A small audio-text matching model, trained from scratch.
Data: trained on single notes of musical instruments (NSynth), 184686 training examples.
Rows from block 7 of the audio encoder of a small audio-text matching model, named by matrix and row number. Each number is 128 + 24 x the weight over its row's rms, rounded and kept within 0 to 255. All counts start at 0.
After each channel's rows are labels from the 100 clips, of 14976, where the channel reaches its highest value: "strongest on" is what is common among them. Only what is clearly more common there than usual is listed. The data: single notes of musical instruments (NSynth).
# conv: 3x3 conv (encoder.blocks.7.conv.weight, 192x192x3x3, each kernel summed), inputs 0-191

conv.62 [108 116 130 128 106 114 125 111 143 118  73 101 162 128 152 179 101 122 133 131 132  91 148 136 159 108 154 153 122 145 142 137 142 136 121 122 124 142 147 102 144 126 125 102 119 124 113 157 143 103  96 166 144 136  70 150 132 147 159 137 140 111  98 140 136 120 119 128 100  81 111 179 130 124 110 126 148 139 136 145 130 142  95 149 108 119 109 189 126 118 118 127 136 103 133  70 158  52 115 131 146 162 116 120 143 128 186  75 156 119  97 133  82 141 121 107 122 128 156 111 113  59  72 100 108 105 129 127 123 101 212 149 128 155 139 104 158 140 120 167  84 109 125 134 136 125 118 132 155 139 162 151 109 135 104 138 152 142 144 160 109 146 111 119 125 130 140 150 109 107 114 122 138 117 109 144 107 132 113 151  93 123 149 135 105  79 118 131 157 140 131 162]
strongest on: bass; octave 2; octave 1

conv.58 [156 157 156 142 130 159 167 145 137  98 119 100 110 129 121 110 115 125 107 146 103 138 177 129  97 157 104 127 105 138 114 138 101 101 138 173 112 117  96 111 113 134  92 172 151 145 130 121 110 137  72 144 105 139 144  87 117 148 135  82 143 132 121 102  83 120  92 134 102  89 133  96 126 154  82 135 103 101 152 115 137 132 127  84 108 116 106  72 103 108 125 133 121 137 151 122 135 129 133 124 128 150 114 150 144 112 122  84 109 128 116 122 105 100 133  69  98 136 151 170 152 125 156 132 101 102 123 132 193 127 144 125 124 129 137  92 120  84 169 125 103 126 106 104 118 156 140 153 143 138  97 119 131 157 164 155 142  79 100 178 125 126 116 148 134 106 143 134  81 122 172 108 114 131 115 151  86 121 167 138 118 161 126 110  75 103 111 111 132 152 101 155]
strongest on: octave 4; pitch class D#; note: D#4; note: C#4

conv.57 [105 107 163 121  96 128 111 113 136  93 107 129 128 143  94 152 142 131 153 173 157 124 126 124  88 108 113 147 129 131 101 130 135 103 130 114 105  91 135 112 111 166 137 118 175 130 143 115 125 104 118 145 169  79 119 152 128 162  99 189 127 117 170 175 112 130 109  98 143 137 157 107 129 100 142 144 140 137 112 108  91 150 136 164 138 149  93 124 135 126 164 107 181 147 120 118 120 135 170 135  56 121 117 132 154 134  94 128 118 132 158 130 135 126  86 122 118  89 105 160 176  95 157 152 149 182 138 103 107  96 108 196 117  86 137 121 135 119 141 112 142 137 118 137 120 111 148 134 163  95 117 126 123  87  94  99 137 149 148 104 160 120 132 116 163 130 115 136 124 159 161  69 145  84 164 126 164 127 116 149 134 111 129 127 148 143 117 134 124 147 123 144]
strongest on: octave 6

conv.129 [122 122  99 146 100 121 109 149  95 128 128 133 109  86  86 131 104  97  90 171 126 126 144 112 121  90 134  88 126  92 102 186  85 145 116 142 150 153 112 140 128  71 112 105 140 112 116 117 102 132 142 116 101 103 118 133 105 148 108 154  92 128 100 145 125  96 128  99 154 147 153 145 164 136 106 112 141 138 120 130 107 114 142 158 108  84 143 106 130 164 110 100 126 173 109 108 116 142  77 115 127 111 103 139 109 122 166 163  81 121 128 116 109 114 137 131 145 151 116  96 121 126 138  62 144 108 108 126 132  96  72 160 173 126 147  97 136 125 144 109 106 182 123 120 189 119 130 120 107 109 133 136 110 132 168  83 137 107 131 106 128 122 113  98 120 148 132 104 113 135 133  95 156 147  88 139  95 105 153 152 114 102 145  59 108 116 125 126 124 135 156 111]
strongest on: octave 3; pitch class A; mallet; note: A3

conv.88 [139 155 141 143 135 121  91 138 101 105  99 129 148 124 144 145  83 126 131  99 114 139 131 117 164 138 137 147 146 101 139 141 108 102 109 137 153 122 136 133 151 125  84 143 112 108 136 100 117  99 108 103 111  81 123 186 149  71 119  81 114 139 110 102 142 111 134 132 156 170 132 115 110 142 140 127 113 121 148 135 112 103 173 159 116 160 120 178 124 104 142 143 157 133  83 128 117 126  94 149 135 159 163 149  96 176 103 136 155 167 161  89 171 113 168 125 135 191 152 133  94 128 138 145  81 120 170 131 120 123 134 129 148 128 147 120 134  92 151 111 142  97 145  90 123 138 141 148 151 120 118 125 120 138 138 108 106 122 116  82 160 158 145 150 131 112  90 107 100 138  85 138 114  96 113 168 122 138 155  88 124 162 130 109 101 167  96 150 107 138  71 131]
strongest on: bass; electronic; octave 1; octave 2

conv.38 [106 132  87 141 124 110 135  52  91 112 109 157 186 112  82 128 158 111 153 148 148 156 124 140 167 129 127 149 133  96 124 139 102 105 140 124 122 119 126  77 105 127 137 142 150  92 135 121 133 115 141  93 142 100 108 165 107 109 115 162 137 142 118 106 139 113 151 138 131  96 149 117 132 103 155 160 137 105 138 113  77  99 144 113 123 152 100 140 173 101  80 132 154 125 123  86  65 121  95 115 128 152 131 120 141 129 118 135 142 112 149  85 131 125 110 183 119  85 105 126 126 153 135 168 150 119 128 126 107 156 105 126 105  98 159 102  76 101 107 100 127 116  82 108  80 119 105 131 112 112 113 145  84 138  80 115 155 123  98 112 128 137 124 137 105 131 164 139 139 121 147 122 131 118 127 105 161 107 158  76 115 139 140 108  97 119 125 105 159 127 161 106]
strongest on: octave 5; pitch class E; pitch class A

conv.78 [100 115 139 144 123 151 138 136 122 129  74 131  96 111 118 127 133 124 187 206 169 134 121 105 107 122  98 155 115 132 104 140 113 177  91 156 137 131 126 157 124 127 144 102  66 100 122 155 112 126 124 101 133 115 144 115 127 114 132 151 160 131 133 141 126 112 137 133  83  96 144 154 102 100 164 127 110  90 142 153 133 129 103 146 111 216 120 155 138 137 151 194 109 161 143 105 116 144 100 100 133 119 155 139 131 152 122 183 175 119 122 119 106 123 142 171 146 110 166 106 144 138 135 110 159 142 138 122 139 115 113 129 146 121 128 156 132 118 116 146 131 144  94  88 121 109 150 116 115 182 119 123 128 110  92  82 157  92 110 136 108 130 151 112 133 122 109  84 127 113 112 159 144 117 117 116 167 111 157 118 135 150 104 105 116 133  88 101 173 110 131 111]
strongest on: bass; octave 7; octave 6; pitch class E

conv.176 [149 117 118 122  89 112 188 118 143 104 111  90  99 120 165 156 150 151 162 148  92 184 124 104 141 111 137 143 106 168 102 105 148 135 129 122  91 116 156 117 135 137 107 155 153 126  91 182 120 150 104 160 144 151 152 112 111 116 108 123 123 204 130 106  73 114  92 157 151 106 130 129 121 135 130 186 107 154 134 128 115 136 208 117 137 134 112 121 149 160 125  96 104 132 107 111 126 111  91 142 136 130 136 116 115 124 138  68 100 121 136 170 146 114 137 119 105  72 139 146 116 117 124 117 170 115  79 126 126 108 126 146 127 121 144 121 112 132 141 124  94 127 148 112 162 132 126 129 137 123 106 117  91 157 184 132 134  87 143 125 141 125 123 121 133 113 168 159 133 158 134 111 147 142  93  87 156 136 125 153 169 117 129 128 138 107 147  93 145 118 117 156]
strongest on: octave 5; pitch class D#; note: D#5; note: E5

conv.167 [142 107 159  80 114 159 136 119  93 133 147 129 112 128 141 145 163 149 147 122 148 122 113  97 125 166 177 138 123 156 151 168 138 113 152 132 164 137 110 145 140 100 122 130 139 117 129 147 131  88 109 103  78 121 172 112 110 107 149 110 116 129 133  94 138 124 126 138 142 142 144  82 123 170 135 121  99 120 149 124 141 124 152 149 103 123 148 139  94 103 146 150  62  84 105 129 160 119 110  90 135 154 112 118  87 145 121 151 125 145  92 125 192 162 130  90 110 109 129 143  98 113  80 164 141 114 161  86 162 121 109 127 140 126 127 202 107 143 129 105 126 134 102 109 133 142 106 112  95 108 147 126 156 119 101 140  90 119 154 129 129 149 138 122 131 133 149 109 200 154  82 145 109 146 118 169 137 152 125 116 119 144  86 153 136 147 112 140 167 121  90 148]
strongest on: bass; octave 2; octave 1

conv.158 [154  94 158 128 123 122 126 123 153 168  97 143 130 127 115 100 141  88 132 156 142  86 172 130 156 145 113 132 121 125 148 137 140 143 166 153 138 171 148 100 100 127 163 119 120 111 117 136  71 101 140 100 156 136 184 100 135 110 173 155 110  98 125 129 131 133 161 140 100 169 117 111 131 133 106 119 147  96 142 146 107 105 153 158  93 141 130 105 133 141 120 123 133 157 108 163 107 102 158  98  96 115 143 102 188 139 182 127 175 133 135  98  98 108 184 122 139 142 110 140 189 107 141 142  99 132 127 111 148 147 100 144 123 169 108 108 136 126 116 138 135 169 130 132 134 135 145 122  78 127 115 104 154 134 144 151 129  86 131 130 125 134 137 105 147 101 108 161 145 136  91 110 114 157 110 103 116 148 109 120  90  86 104 134 119 112 175 174 175 148 107 139]
strongest on: octave 2; keyboard

conv.30 [110 109 138 143 120 161 153 128 145 145 106 152 159  98 146 142 116 140  88 119 139 106 132 135  99 145 128 134 111 115 166 135 133  94 130  83 102 127 157 111 108 102 119 157 155 105 125  88 157 158 117 148 115 154 126  71 126 171 126 148 107 126  89 115 117 117 113  91 123 135 104  87  98 141 110 151 129  96 135  96 153 139 139 110 170 105 120 162  77 144 120 106 115  94 129 128  99 146 105 175 142 140 144 146 114 119 127 114  86 108 118 132 133 154 135 109 130 169 131 151 114 104 157  97  82 127 119 122 108 118 142 139 114 125 122  59 161 126 169 159 132  97 100 124 111 142 125 149 116 188  97 116 143 157 140 155 139 147 167 103  85 121 162 169 126 124 129 124 130 102  90 101 185 102 151 158 171 116 116 160  99 128  77 129 153 131 142 135 121 119 153 159]
strongest on: octave 4; pitch class B; note: B3; note: D#4

conv.99 [110 141 172 136 165  94 114 132 111 111 104 107 121 163  73 169 153  90 120 121 118 133 107 113 139 120 159  99 142 138  99 176 149 134 149 142 149 107 121 116 162 154 144 101 113 109 151 102 129 152  93 159 102 123 126 140 171 118 128 118 119 130 125 114  87  98 130 150 112 114 102  70 132 121 122 123 114  84 126 147 117 115 135 145  55 134 152 195 104  81 118 109 107 140 120 115 152 143 147  71 114 129 136 144 120 152 127 123 101 133 150 138 115 131  74  54 123 159 142 153  92 143  80 148 120 120  90 121 124 165 156 135  75 144 100 148 117  92 166 106 111 130 141 111 116 140 133 131 153 101 164 126 131 121 109 143 164 150 153 130  94 144 136 134 157 114 138  92 147 124 142 126 103 109 160 113  99 129 132 152 154 122 135 147 143 136 100  97 138 118 107 118]
strongest on: bass; electronic; octave 1; octave 2

conv.1 [132 129 154 128 153 142 163 118 120 137 128 150 117 133 127  93 113 182 121 121 152 121 107  99 119 113 120 143 133 118 113 125 124 149 142 130 149 113 139 104 108 131  98  89 123 151 126 110 131 136 116 152 133 142 165 119 127 126 100 130 119 170 134 105 169 134 131  82 133 155 165 132 134 107 101 132 162 166 118  87 154 103 114 113 144 124 161 108 112  99 164 138 120  88  86 114 164 158 140 169 134 114 135 103 113 152 134  98 149 145 103 179 136 129 100 133 129  64 141 166 109 121 140 133  73 125 153  91 142 184 152 187 107 126 138 133 129 138 126  82 115 136 144 186 104 100 129 121 132 112 164 155 157  88 131 132  63  93 101 127 106 123  98  90 133 114 114 168 121 117 146  87 115 107 144  73 101  78 121 116 117 139 130 118  95 112 108 162 125 115 126 126]
strongest on: octave 3; pitch class D#; note: D#3

conv.92 [133 116 108 120 106 145 113 116 150 105 100 139 120 121 145 117 102 156 142 134 110 123 113 115 174  85 118 103 111 128 115 155 119 134  95 121 125 134 149 126 129 109 120 110  98 119 106 102 133 140  89 189 122 143 116 136 152 116  92 118 125 168  93 128 107 112 211  94 145 176 117 110 120 128 129 138 121 100 125 105  93 190 128  83 132 110 158  91 122 127 152  71 100 138 143 124 103 126 128 125 134 184  97 125  97  98 122 109 153 154 143 165 114 111 101 119 121  92 126 190 101 125 112  78 115 115 112 122 144 103 167 121 148 102 101 156 172 129 134 148 106 128 136 124 117 119 136 127 139 128 147  97 145 138 153 137 145 121  94 105 159 110 125 106 139 117 142 136 113 179 101 111 139 179 155 151 112  68 103 140 132 165  95 131 124 120 161 114 115 140 139 176]
strongest on: octave 6; pitch class C; note: C6

conv.47 [126 139 103 207 112 109 126 156 142 147 102 142 161  84 161 136 119  96 133 152  95 123 116 128 138 116 125 122 112 173 151 141 134 130 165 106 148 105 143  99 149 111 126 167 140  99 142 104 101 171 135 138 157 150 129 123 107 147 126 109 170 144 159 138 156 131 131 126 178 109 112 113 114 150 147 160 146 125 117 152 141 123 209 133 128 117 121 105 158 120 150 114 129 165 134 148 126 151 136 123 137 114 109 131 149 150  93 102 146 106 122 141 120 151 137 166 139 120  68 132 109 142 174  67 117 134 163 108  96 121 109 126  78 116 115  78 100  97 100 127 113 149 105 120  96 159 145 112  93 111 144 127 118 151 121  67 133 120 141 105 135  89 135 122  87 107 141 117 146 163 115 171 146 143 149  96 133 179 121 107 115 136 105 115 141 126 167 131 156 143 118 112]
strongest on: octave 5; mallet; pitch class E; octave 6

conv.162 [ 97 108 124  95 124 117 119 129 140 138 150 132 168 132 162 116 123 120 128 104 108 116 151 113 160 107 124 111 134 119 122 104 150 138  85 180  97 149 133 127 122 118 130  95 149 121  91 129 115 100 123 128 126 110 146 104 140 141 137 124  99 114  91 117 131 102 132 160 106 147 158 140 143 134  91 141  97 113 125 153 143 125 109  90 174 104 142 145  72 143 151 145 132 141 110 116 164 156 128 144 150 131 141 138 164  92 121 156 175  92 145 139 100 154 118 172 163  99 114 140  95  96 125 168  98 104 141 131 159 161 117 123 143 120 139 135 113 159 121 162 119 131 148 124 105 148 168 125 158 107 116 171 151 132 127 149  90  63 126 138 130 154 182 155 143 115 116 154 111 137 136 139 126 177  40 116 112 147  78 114 125  67 133 105 164 132  93 162 110 127 129 123]
strongest on: octave 3; mallet; pitch class: A; note: A3

conv.113 [128 127 112 155 112 143 134  86 122 121 161 162 103 141 111 144 131  93 111 113 115 134 131 117 141 121  99 128 101  95  99  86 107 168 157 124 132 129 143  72 132 128 116 128 151 100 149 112 124 108 130 167 145  83  89 114 141 154  97 139 112  97 120  90 129 129  90 115 174 101 185 168 126 117 155  86 123 106  93 138 160 101 140  76 110 139  89 100  96  98 115 156 105  83 101  95 147 134 173 142 160 119 158  97 131 119 129 122 102 115 131 131 134  91 133 115 158 131 129 126 152 126 110 149 126  97 116 119 102 104  95 113 103 127 111 165 105 143 115 139 100 114  91 149 141 131 105 112 100 168 159 148 152 152 162 133 128 128 130 120 107  97 106 100  94 122 134 106 118 143 138 101 102 131 143 158 165 135 150 107 110 110 216  92 142 109 105 144 146 124 133 143]
strongest on: octave 3; pitch class F#; note: F#3; note: A3

conv.56 [123  90 151 133 133  82 160 120 150 111 156 166 165 137  97 107 136 171 146 164 141 162 141 108 148 103 135 129  99 144 127 166 118 109 154 128 104 135 152 106 118 165 114 155 157 106  99 101 139 140 115 149 128 143 100 148 124 146  97 108 168 179 162 129 129 119 137 124 150 195 175 138 129 118 131 152 178 117 113 113 112 134 136  88 149 126  80 100  95 150 142  91 143 124 159 103 120 111  95 133 130  97 136 106 138 122 149 108 184 130 107 102 159 136 143 151 100 141 131 134 133 166  69 130 113 128 132 146 132  95  89 133  47 133 142 110 119 146 142 113 101 160 142 138 125 114 114 127 141 180 104 117 105 169 125 150 137 132 132 140 109  99 120 103 122 138 148 150 147 147 150  92  92 147 161 132 141  89 129 150 122 140 158  95  94 131 139 149 122 104 113 124]
strongest on: octave 5; octave 7

conv.86 [115 104 143 106 121 128 128 125 128 111 108 123 133 118 128 123 113 144 163 106 171 205 109 138 127 130 130 112 144 137 184 129 109  91 139 109 143 133  79 169 141 108  94 138  65 149 119 135 131 144 135 111 123  87 128 105 131 135  95 124 176  97 112 114 111 127 188 115 146 189 131  75 130 124 104 143 132 166  91 127 114 131 177 139 114 156 126 165 141 138 113 109 173 167 149 130 118 142 105  83 160 117 164 143 144 130 146 105 176 139 139 169 133 112 163 140 146 155 111 133 176 121 120 126 143 160 121 153 100 156  92 159 146  99 116 144 138 146 173 167 153 122 117 130 130 144 124 138 114 113  95 150 151  94 124 107 126 110 130 128  93 111 132 142 139 134 112 102 123 119 123 121 107  90 100  98  75 134 145 128 189 157 113 114 126 129 106 121 120 141 115 125]
strongest on: octave 6; octave 7; pitch class F; note: F6

conv.84 [113 155 142 159 123 152 118 150 165 128 167  89 121 146 130  99 153 139 157 132 193 144 114 135 154 153 120 116 142 145 126 148 135 102 113 122 130 114 128 145 119 112 143 142 109 148 106 167 124  69 121 130 111 110 103 155 144 110 151 112 132 120  81 142 151 125 102 136 140  98 128 126 125 162 103 114 120 166 137 111 109 172 115 105  87 112 179 151 150 133 124 172 110 143 132 117 118 119 113 115 105 111 130 128 125 119 103 107  66 101 165 138 117 132 151 123 166 166  96 160 143  82 122 148 179 138 112 140 121 111 112 140 142 103 134 119 141 104 135  95 129 144 143  99 116 152 104 150 171  86 152 121 145  95 185 138 121  98 158 116 116 131 157 148 146 142 179 142  89 134 126 146 168 122  69  82 124 114 122 106 166 109  91 152 146 152 123 135 180 155 115 158]
strongest on: pitch class A; octave 7

conv.2 [113 100 151 109 153 121 127 189 135 154 116 138 127 135 127 121 111 125 131  91 134 138 149 105 179 141 127  79 102 114 111 115  88 122 139 124 125 120 108 125 119 165  79 118 146 123  92 154 145 138 122  71 131 171 111 162 106 123 148 103 129 100 137 167 151  82 129 139 128 123  98 112 124 132  90 138 147 156 135 140 117 128 131 124 142  89 115 131  52 102 125 118 115 178 110 121 178 130 131  94 130 103 100 141  97 100 125  95 104 154 144 107 153 143 142  90 151 158 150  87 132  81 153 131 117 125 151 118 132 126 116 145 160 120 143 142 109 122  76  98 102 116  89  96 130 133 149 100 163 100 145 138  85 128 133 136 160 116 106 133 108 121  88  79 133 117 124 177 120 119 132 132 151 141 105 123 157 107 114 146 166 177  93 117 114  81 111 118 127 121 107 157]
strongest on: octave 4; octave 7; pitch class D#

conv.136 [136 163 120 137 102 126 113  63 133 122 123 155 108 136 109 133 152 120 160 126 147 105 131  94 138  63 163  97 113 119 161 153  97 151 103 123 149 145 133 141 168 132 151 119 153 161 157 126 122 115 134 137 144 101 188 169 159 142 129 116 113  82 105  95 143 140 144 122 112 155 114 104 107 132 133 100 128 154 132 115 114 101  99 125 106  94 114 133  74 106 130  94 112 118 150 123  94 141 138 157 138 108 104 149 111 126 118 116 160 168 129 108 192 132 164  68 145 129 110 139 142 148 125 128 129 117  84 101 132 134 178 171 154 131 150 107 176  84  90 113 116 148 103 127 162 137 171 138  92 142 117 120 152 138 124 112 117 137 124 139  69 141 133  97  84 122 111 129 154 127 143 138 124 123 113 137 166 107 132 113  92 101 111 125 150 154 119 141 102 130  84 111]
strongest on: bass; octave 1; octave 2

conv.183 [113 144 131 179 115  88 160 116 150 140 117 124 130 114 152 131 122 169 126 172 172 118 106 163  98 167 130 118 125 168 147 138 159 134  78 115 182 162 149 133 164 147 157 152 119 154 103 115 134 113 147 109  73 159 111 175 144 148 149 144 161  99 100 153 135 119 130 147 125  72  87 119 117 118 142 122 129 124 129 128 104 141 151 123 113 127 127 108 130 155 129 107 104 126 105 147 157 154 123 123 146  69 142 119 128 125 112 103 100 184 149 145 111 155 136 149 145  93 145 136 100 157 121 158  91  68 116 140 101 120 160 109  85 127 179 162 112 148 155 138  87 154 130 113  86 126 127 140 128 111  95 131 125 131 141 141 118 113 152 155  97 164 118 135 167 175  96 128 133 153 124 136 113 152 129  78  95 122 140 112 100 124 110 128 134 121 136 105 129  92 145 141]
strongest on: octave 6; pitch class A; pitch class F; note: F6

conv.31 [157 146 124 120 148  61 124 126 131 125 154 134 157 148 136 142 148 151 113 134 110 128  99 138 119 148 138 109 138 174 148 190 127 140 148 132 133 128 113 111 142  88 102 141 140 152 153 113 127 101 149 123  87 110 124 155 100 153 128  81 133 124  64  88 185 136  81 120 135 106 151 132 142 137 138 153 130  83 132 147 111  83  82  94 110 193 138 108  94 167 131 160 120 114 155 130 101  78 138 110 128 150  88 114 117 103 113 122 125 117 142 133  79 174 146 126 125  77 119 123 130 122 126  97 127  93 141 117 125 144 125 115 147 141 116 143 139  75 145 137 127 147 122 136 120 133 123 118 134 152 148 121 112 133 168 129 141 121 131 154  99 113 136 114 132 127 131 110 115 117 139 120 133 140 117  50 126 156 154 105 145 109 121 109 135 128  71 147 166  99  81  84]
strongest on: octave 5; octave 6; pitch class A

conv.48 [152 140  95  99 145 140 109 141 105 168 120 131 106 118 154 128 131  86 171 100 125 126 127 140 150 119 114 155 113 136 130 139 114 109 114 108 123 131  91 163 109 106 122 132 128 123 123 112 141 126 107 128 100 195 112 134 135  81 166 149 117 115  76 142 159 111 142  90 107 172 166 116 112 118  96 118 151 117 152 142 111  96 119 132 131 115 143 161 127 163 116 131 102 124 157 127 166  91 101 132 142 106 126 132 133 103 112 106 171 132 141 128 143 131 203 112 180 166 147 106 113 122 123 122  97 140 142  96 103 143 172 153 134  97 108 126 152 119  94 116 121 117 119 129 117 127 126 112 142 102 101 103  84 114  95 101 142 153 116 108  59 141 168  92 129 145 141 141 142 115 172 127  63 155 146  90  69 161 126 132 127 145  89 112 133 121 137 145 131  98  99 114]
strongest on: bass; octave 2; octave 1

conv.51 [138 128 144 152 116 110 135 148 116 134 146 129 140 145 147  86 128 116 114  92 140 140 102 126 135 154 107 107 130 159 144  83 101 135 154 146 101 137  82 119 123 119 119 138  96 126 148 139 118 106 140 150 135  93 156  87 118 166 110 126 157 128 116 153 120 139 146 106 137  74 109 128 144 138 152 149 110 148  99 148 139 149 123  94  88 139 162 154 139 126 133 140  80 134 117 129 149 167 102 133 155 129 111 103 128 107 145  97 141  96 129 166 141 168 148  35 121 100 135 114 156 141 124 107 134 160 109 148 113 106 134 131  39 145  73 161 131  92 145 145 130 134 122 140 154 135 129 138 122 118 134 134 149 138  86 137  87 135 120 133  87 132 158 157 179 136  97 125  99  95  92 141 118  76  74 110 143 136 138 163 124 109  87 132 119 124  99 131 134 158  96 131]
strongest on: octave 6; octave 7; pitch class F; note: F6

conv.82 [153 120 100 136 150 188 104 117 131 144 123 121 118 165 166 123 161  93 115 174 171 163 139 115 114 135 141 165 123  95 150 155 176 115 135 140 168 101 101 136 152 105 130 127 113 139 148 161 186 105 116 114 133 114 129  95 119 109 124  93 131 112 103 149 112 102 116 126 162 107 111 123 106 103 146 117 108 164 122 117  84 130 129 150 143 141 121 136 136 105 115  89 119 127 107 126 156 127 131 143 154 158 128 150 136 132 136 111 156 183 154  84 117 148 192 129 141  66 103 143 116 131 108 115 152 133 122 119  97 133 102 146  94 143 117  77 120 106 129 132 100 136  82 128  51 160 114 120 123 106 149 118 143 124 110  82 108 140  96 123 132 134 120  89 112 131 148  99 146 121 108 169 102 143 123 112  78 114 101 114 165 115 102 115 123 106 130 124 177 143 146 115]
strongest on: pitch class A; octave 7

conv.33 [130 117 122 129 126 124 139 161 177 120 109 125 138 100 133 143  98 159 156  87 152 151 111  87 132 151 102 104  96 105 125 111 103 170 124  99 109 134 115  97  99 110 138 146 133 173  92 109 125 119 146  98 144 162  87 140 144 116 126 119 185 143 136 126 129 128 116 169 148 102 132 104 136 131 126 114 104 139 126 114 110  84 160 127 119 132  93 138 135 139 118 151 112 154 145  96 176 123  96 137 134 151 135 126 115  95 152 116 156 124 105  88 165 113 115  82 120 127 155 156 125 123 166 181 144 137 102 154 131 133 112 166 119  64 113  82 161 117  94 104 121 121 137 117  85 125 149 102  87 126  91 137  90 156 125  96  84 103 139 113 119 170 117 102 102 128 142 147  82 108 111 144 116 115 168  89  83 123 122 122 156 149 154 128 133 131 184 120 109 147 143 146]
strongest on: octave 4

conv.93 [123 128 120 131 112 125 132 155 135 122 180 139 132 117 138 121 135 150 130 114 192 112 127 129 111 120 144 114 140 144  87 104 123 113  93 101 157 110 120 169 156 112 114 155 147 113 126 128 122  90 140  93 145 104 114 127 130  98 147 137 115 177 125 128 123 106 168 113 132 135  91 118 123 124 108 141 141  98 145 111 130 140 132 102 141 154 160  98 153  73  76 103 110  88 108 114 119 122 119 110 135  61 104 147  99 129  96 128 168 137 112 129 115 119 117 156 104 148 129 131 147 134 106  92 128 113 111 139 115 102 101 174 112  95 135 169 147 123  98 150 123 133 135  76 121 132 127 125  75 118 127  67 150 151  97 148 110 161 130 140 114 145 130 153  90 123 119 156 135 141 207 137  83 139 110 179 124  79 120  61 123 155 117 143 131 100 122 129  99 149 108 146]
strongest on: pitch class A; note: A5; pitch class F; note: F6

conv.24 [153 121 152 154 117 142 139 108 100 122  77 131 115 118 157 134 112 117 124 135 145 122 126 111 166  88 181  99 136 122 131 153 117 143 143 114 127 131 148 144 143 133 111 103 148 134  94 160  94 161  70 142 106 127 162  92 148 126 106 153  84 108  98 148 105 130 139 133 151  85 162 160 141 133 106 103 143 126 155 136 123 120 136 137 130 138  99 155 161 110 129 120 139  69 134  86  93  87 139 157 115  70 159 131 132 115 129 149 125 156 133 109 126 139 161 153 149 130 110 108 124 151  91 134 119  93 144 118 130 142  87 157 122 103 150 107 113 157 118 122  98 155 141 188 134 105 136 134 145 107 131 177  86 114 109 122 135 137 130 136  86 114 114 108 106 135 109 120 104 118 142 145  79 105  64 160 190 131 110 109 126 180 119 121  92  96 119 118 102 140 101  93]
strongest on: octave 4; brass

conv.126 [138 128 107 112 151 102 108 132 131 141 100 117 147 162  97 176 153 140 107 166 136 161 165 110 150 135 130 152  90 144 111 113 126 101 125 156  95 115 112 117 121 116 104 131 153 108 144 102 132 165 128 104 158 108 136 124 121 146 140 109 133  86 117 138 135 152 147 126 123 166 153 131 122 124 116 157 159 118 105  88 112 138 137 130 161 174 152 114 131  90 160 102 133 106 113 114 134 109 156 164 123 154 147 117  93  73 106  83 115 137 148 141  72 100 134 132 132 136  86 136 127 111 110 141 118 122 149 138 143  89 127 141 176 131 138 100 146 145 180 158  97 126 128 147 104 175 147 106 133 164 174 124 136 131 124 114  67 105 131 128  95  84 130 137 139 108 142 133  86 138 166 116 129 178 139  86 174 127 170 100  88 133 102 137 136 130 138 147 148 107 163 189]
strongest on: octave 5; pitch class D#; note: D#5

conv.165 [137 162 137 116 146 135  81 123 140 171 158 172 103 143 155  82 151 114 155 136 138 138 133 123 141 128 164 134 146  90 133 106 138 150  94 121 121 172 133 154 159 135 147 142 175 143 143 159 102 155 117 156 100 118 128 103 127 139 195 145  73  98 102 123 147 127 110  76 154 109 131  93 148 120  95 132 175 130 164 119 139 133  97 127 111 139 118 112  91 133 134 108 148 133 153 138 125 172 118 134 137 143 131 145  91 107 107 139 128 118 172 118 133 131  99 112  87 140 113 143 149 121 128  96 117 163 124 106 151 108 151  95 158 160 154 187 113 128 127 112 105 109 128 129 116 153 128 117 123 108 164 108  94 107 142 136  95 175  79 138  92 128 141 143 118 129 117 106 126 132 128  91 108 171 137 115 130 111 128 107 119 120  90 119 119 127  80 165 203 154 140 111]
strongest on: octave 2; bass; octave 1

conv.53 [131 119 169 150 121 126 105 146 111  87 141 128  89  93 116 161 111 131 123 128  99 130 111 127 177 109  94 141 116  86 109 132 135 166 147 126 104 123 104 131 114 141 164 165 142 130 106 137 112 120 133 144 134 141 162 108 126 110 140  73  96 153 142 158 136 107 146 126 164 123 106 117  78 161 119  96 131 139 135 154 169 120 110 106 121 165 142 130 116 128 110 153  91  87  97 117 133 116 171 104 136 106  99 122 129 152 144 127 108  86  88 151 165 120 134 166 107 156 179 118  86 143  75 180 128 127 132  92 143 165 137 145 112 122 145 127 120 138 159 138 117  85 174 152 102 129  98 122 100 142 100 160 140  96 111 110 189 127 128 129 141 122 128 127 126 144 118 153 152  98 105 106 114 122  97 174 133 112  98 113 178  99 162 112 117  96 119 109 143  89  98 121]
strongest on: octave 6; pitch class D#; pitch class G#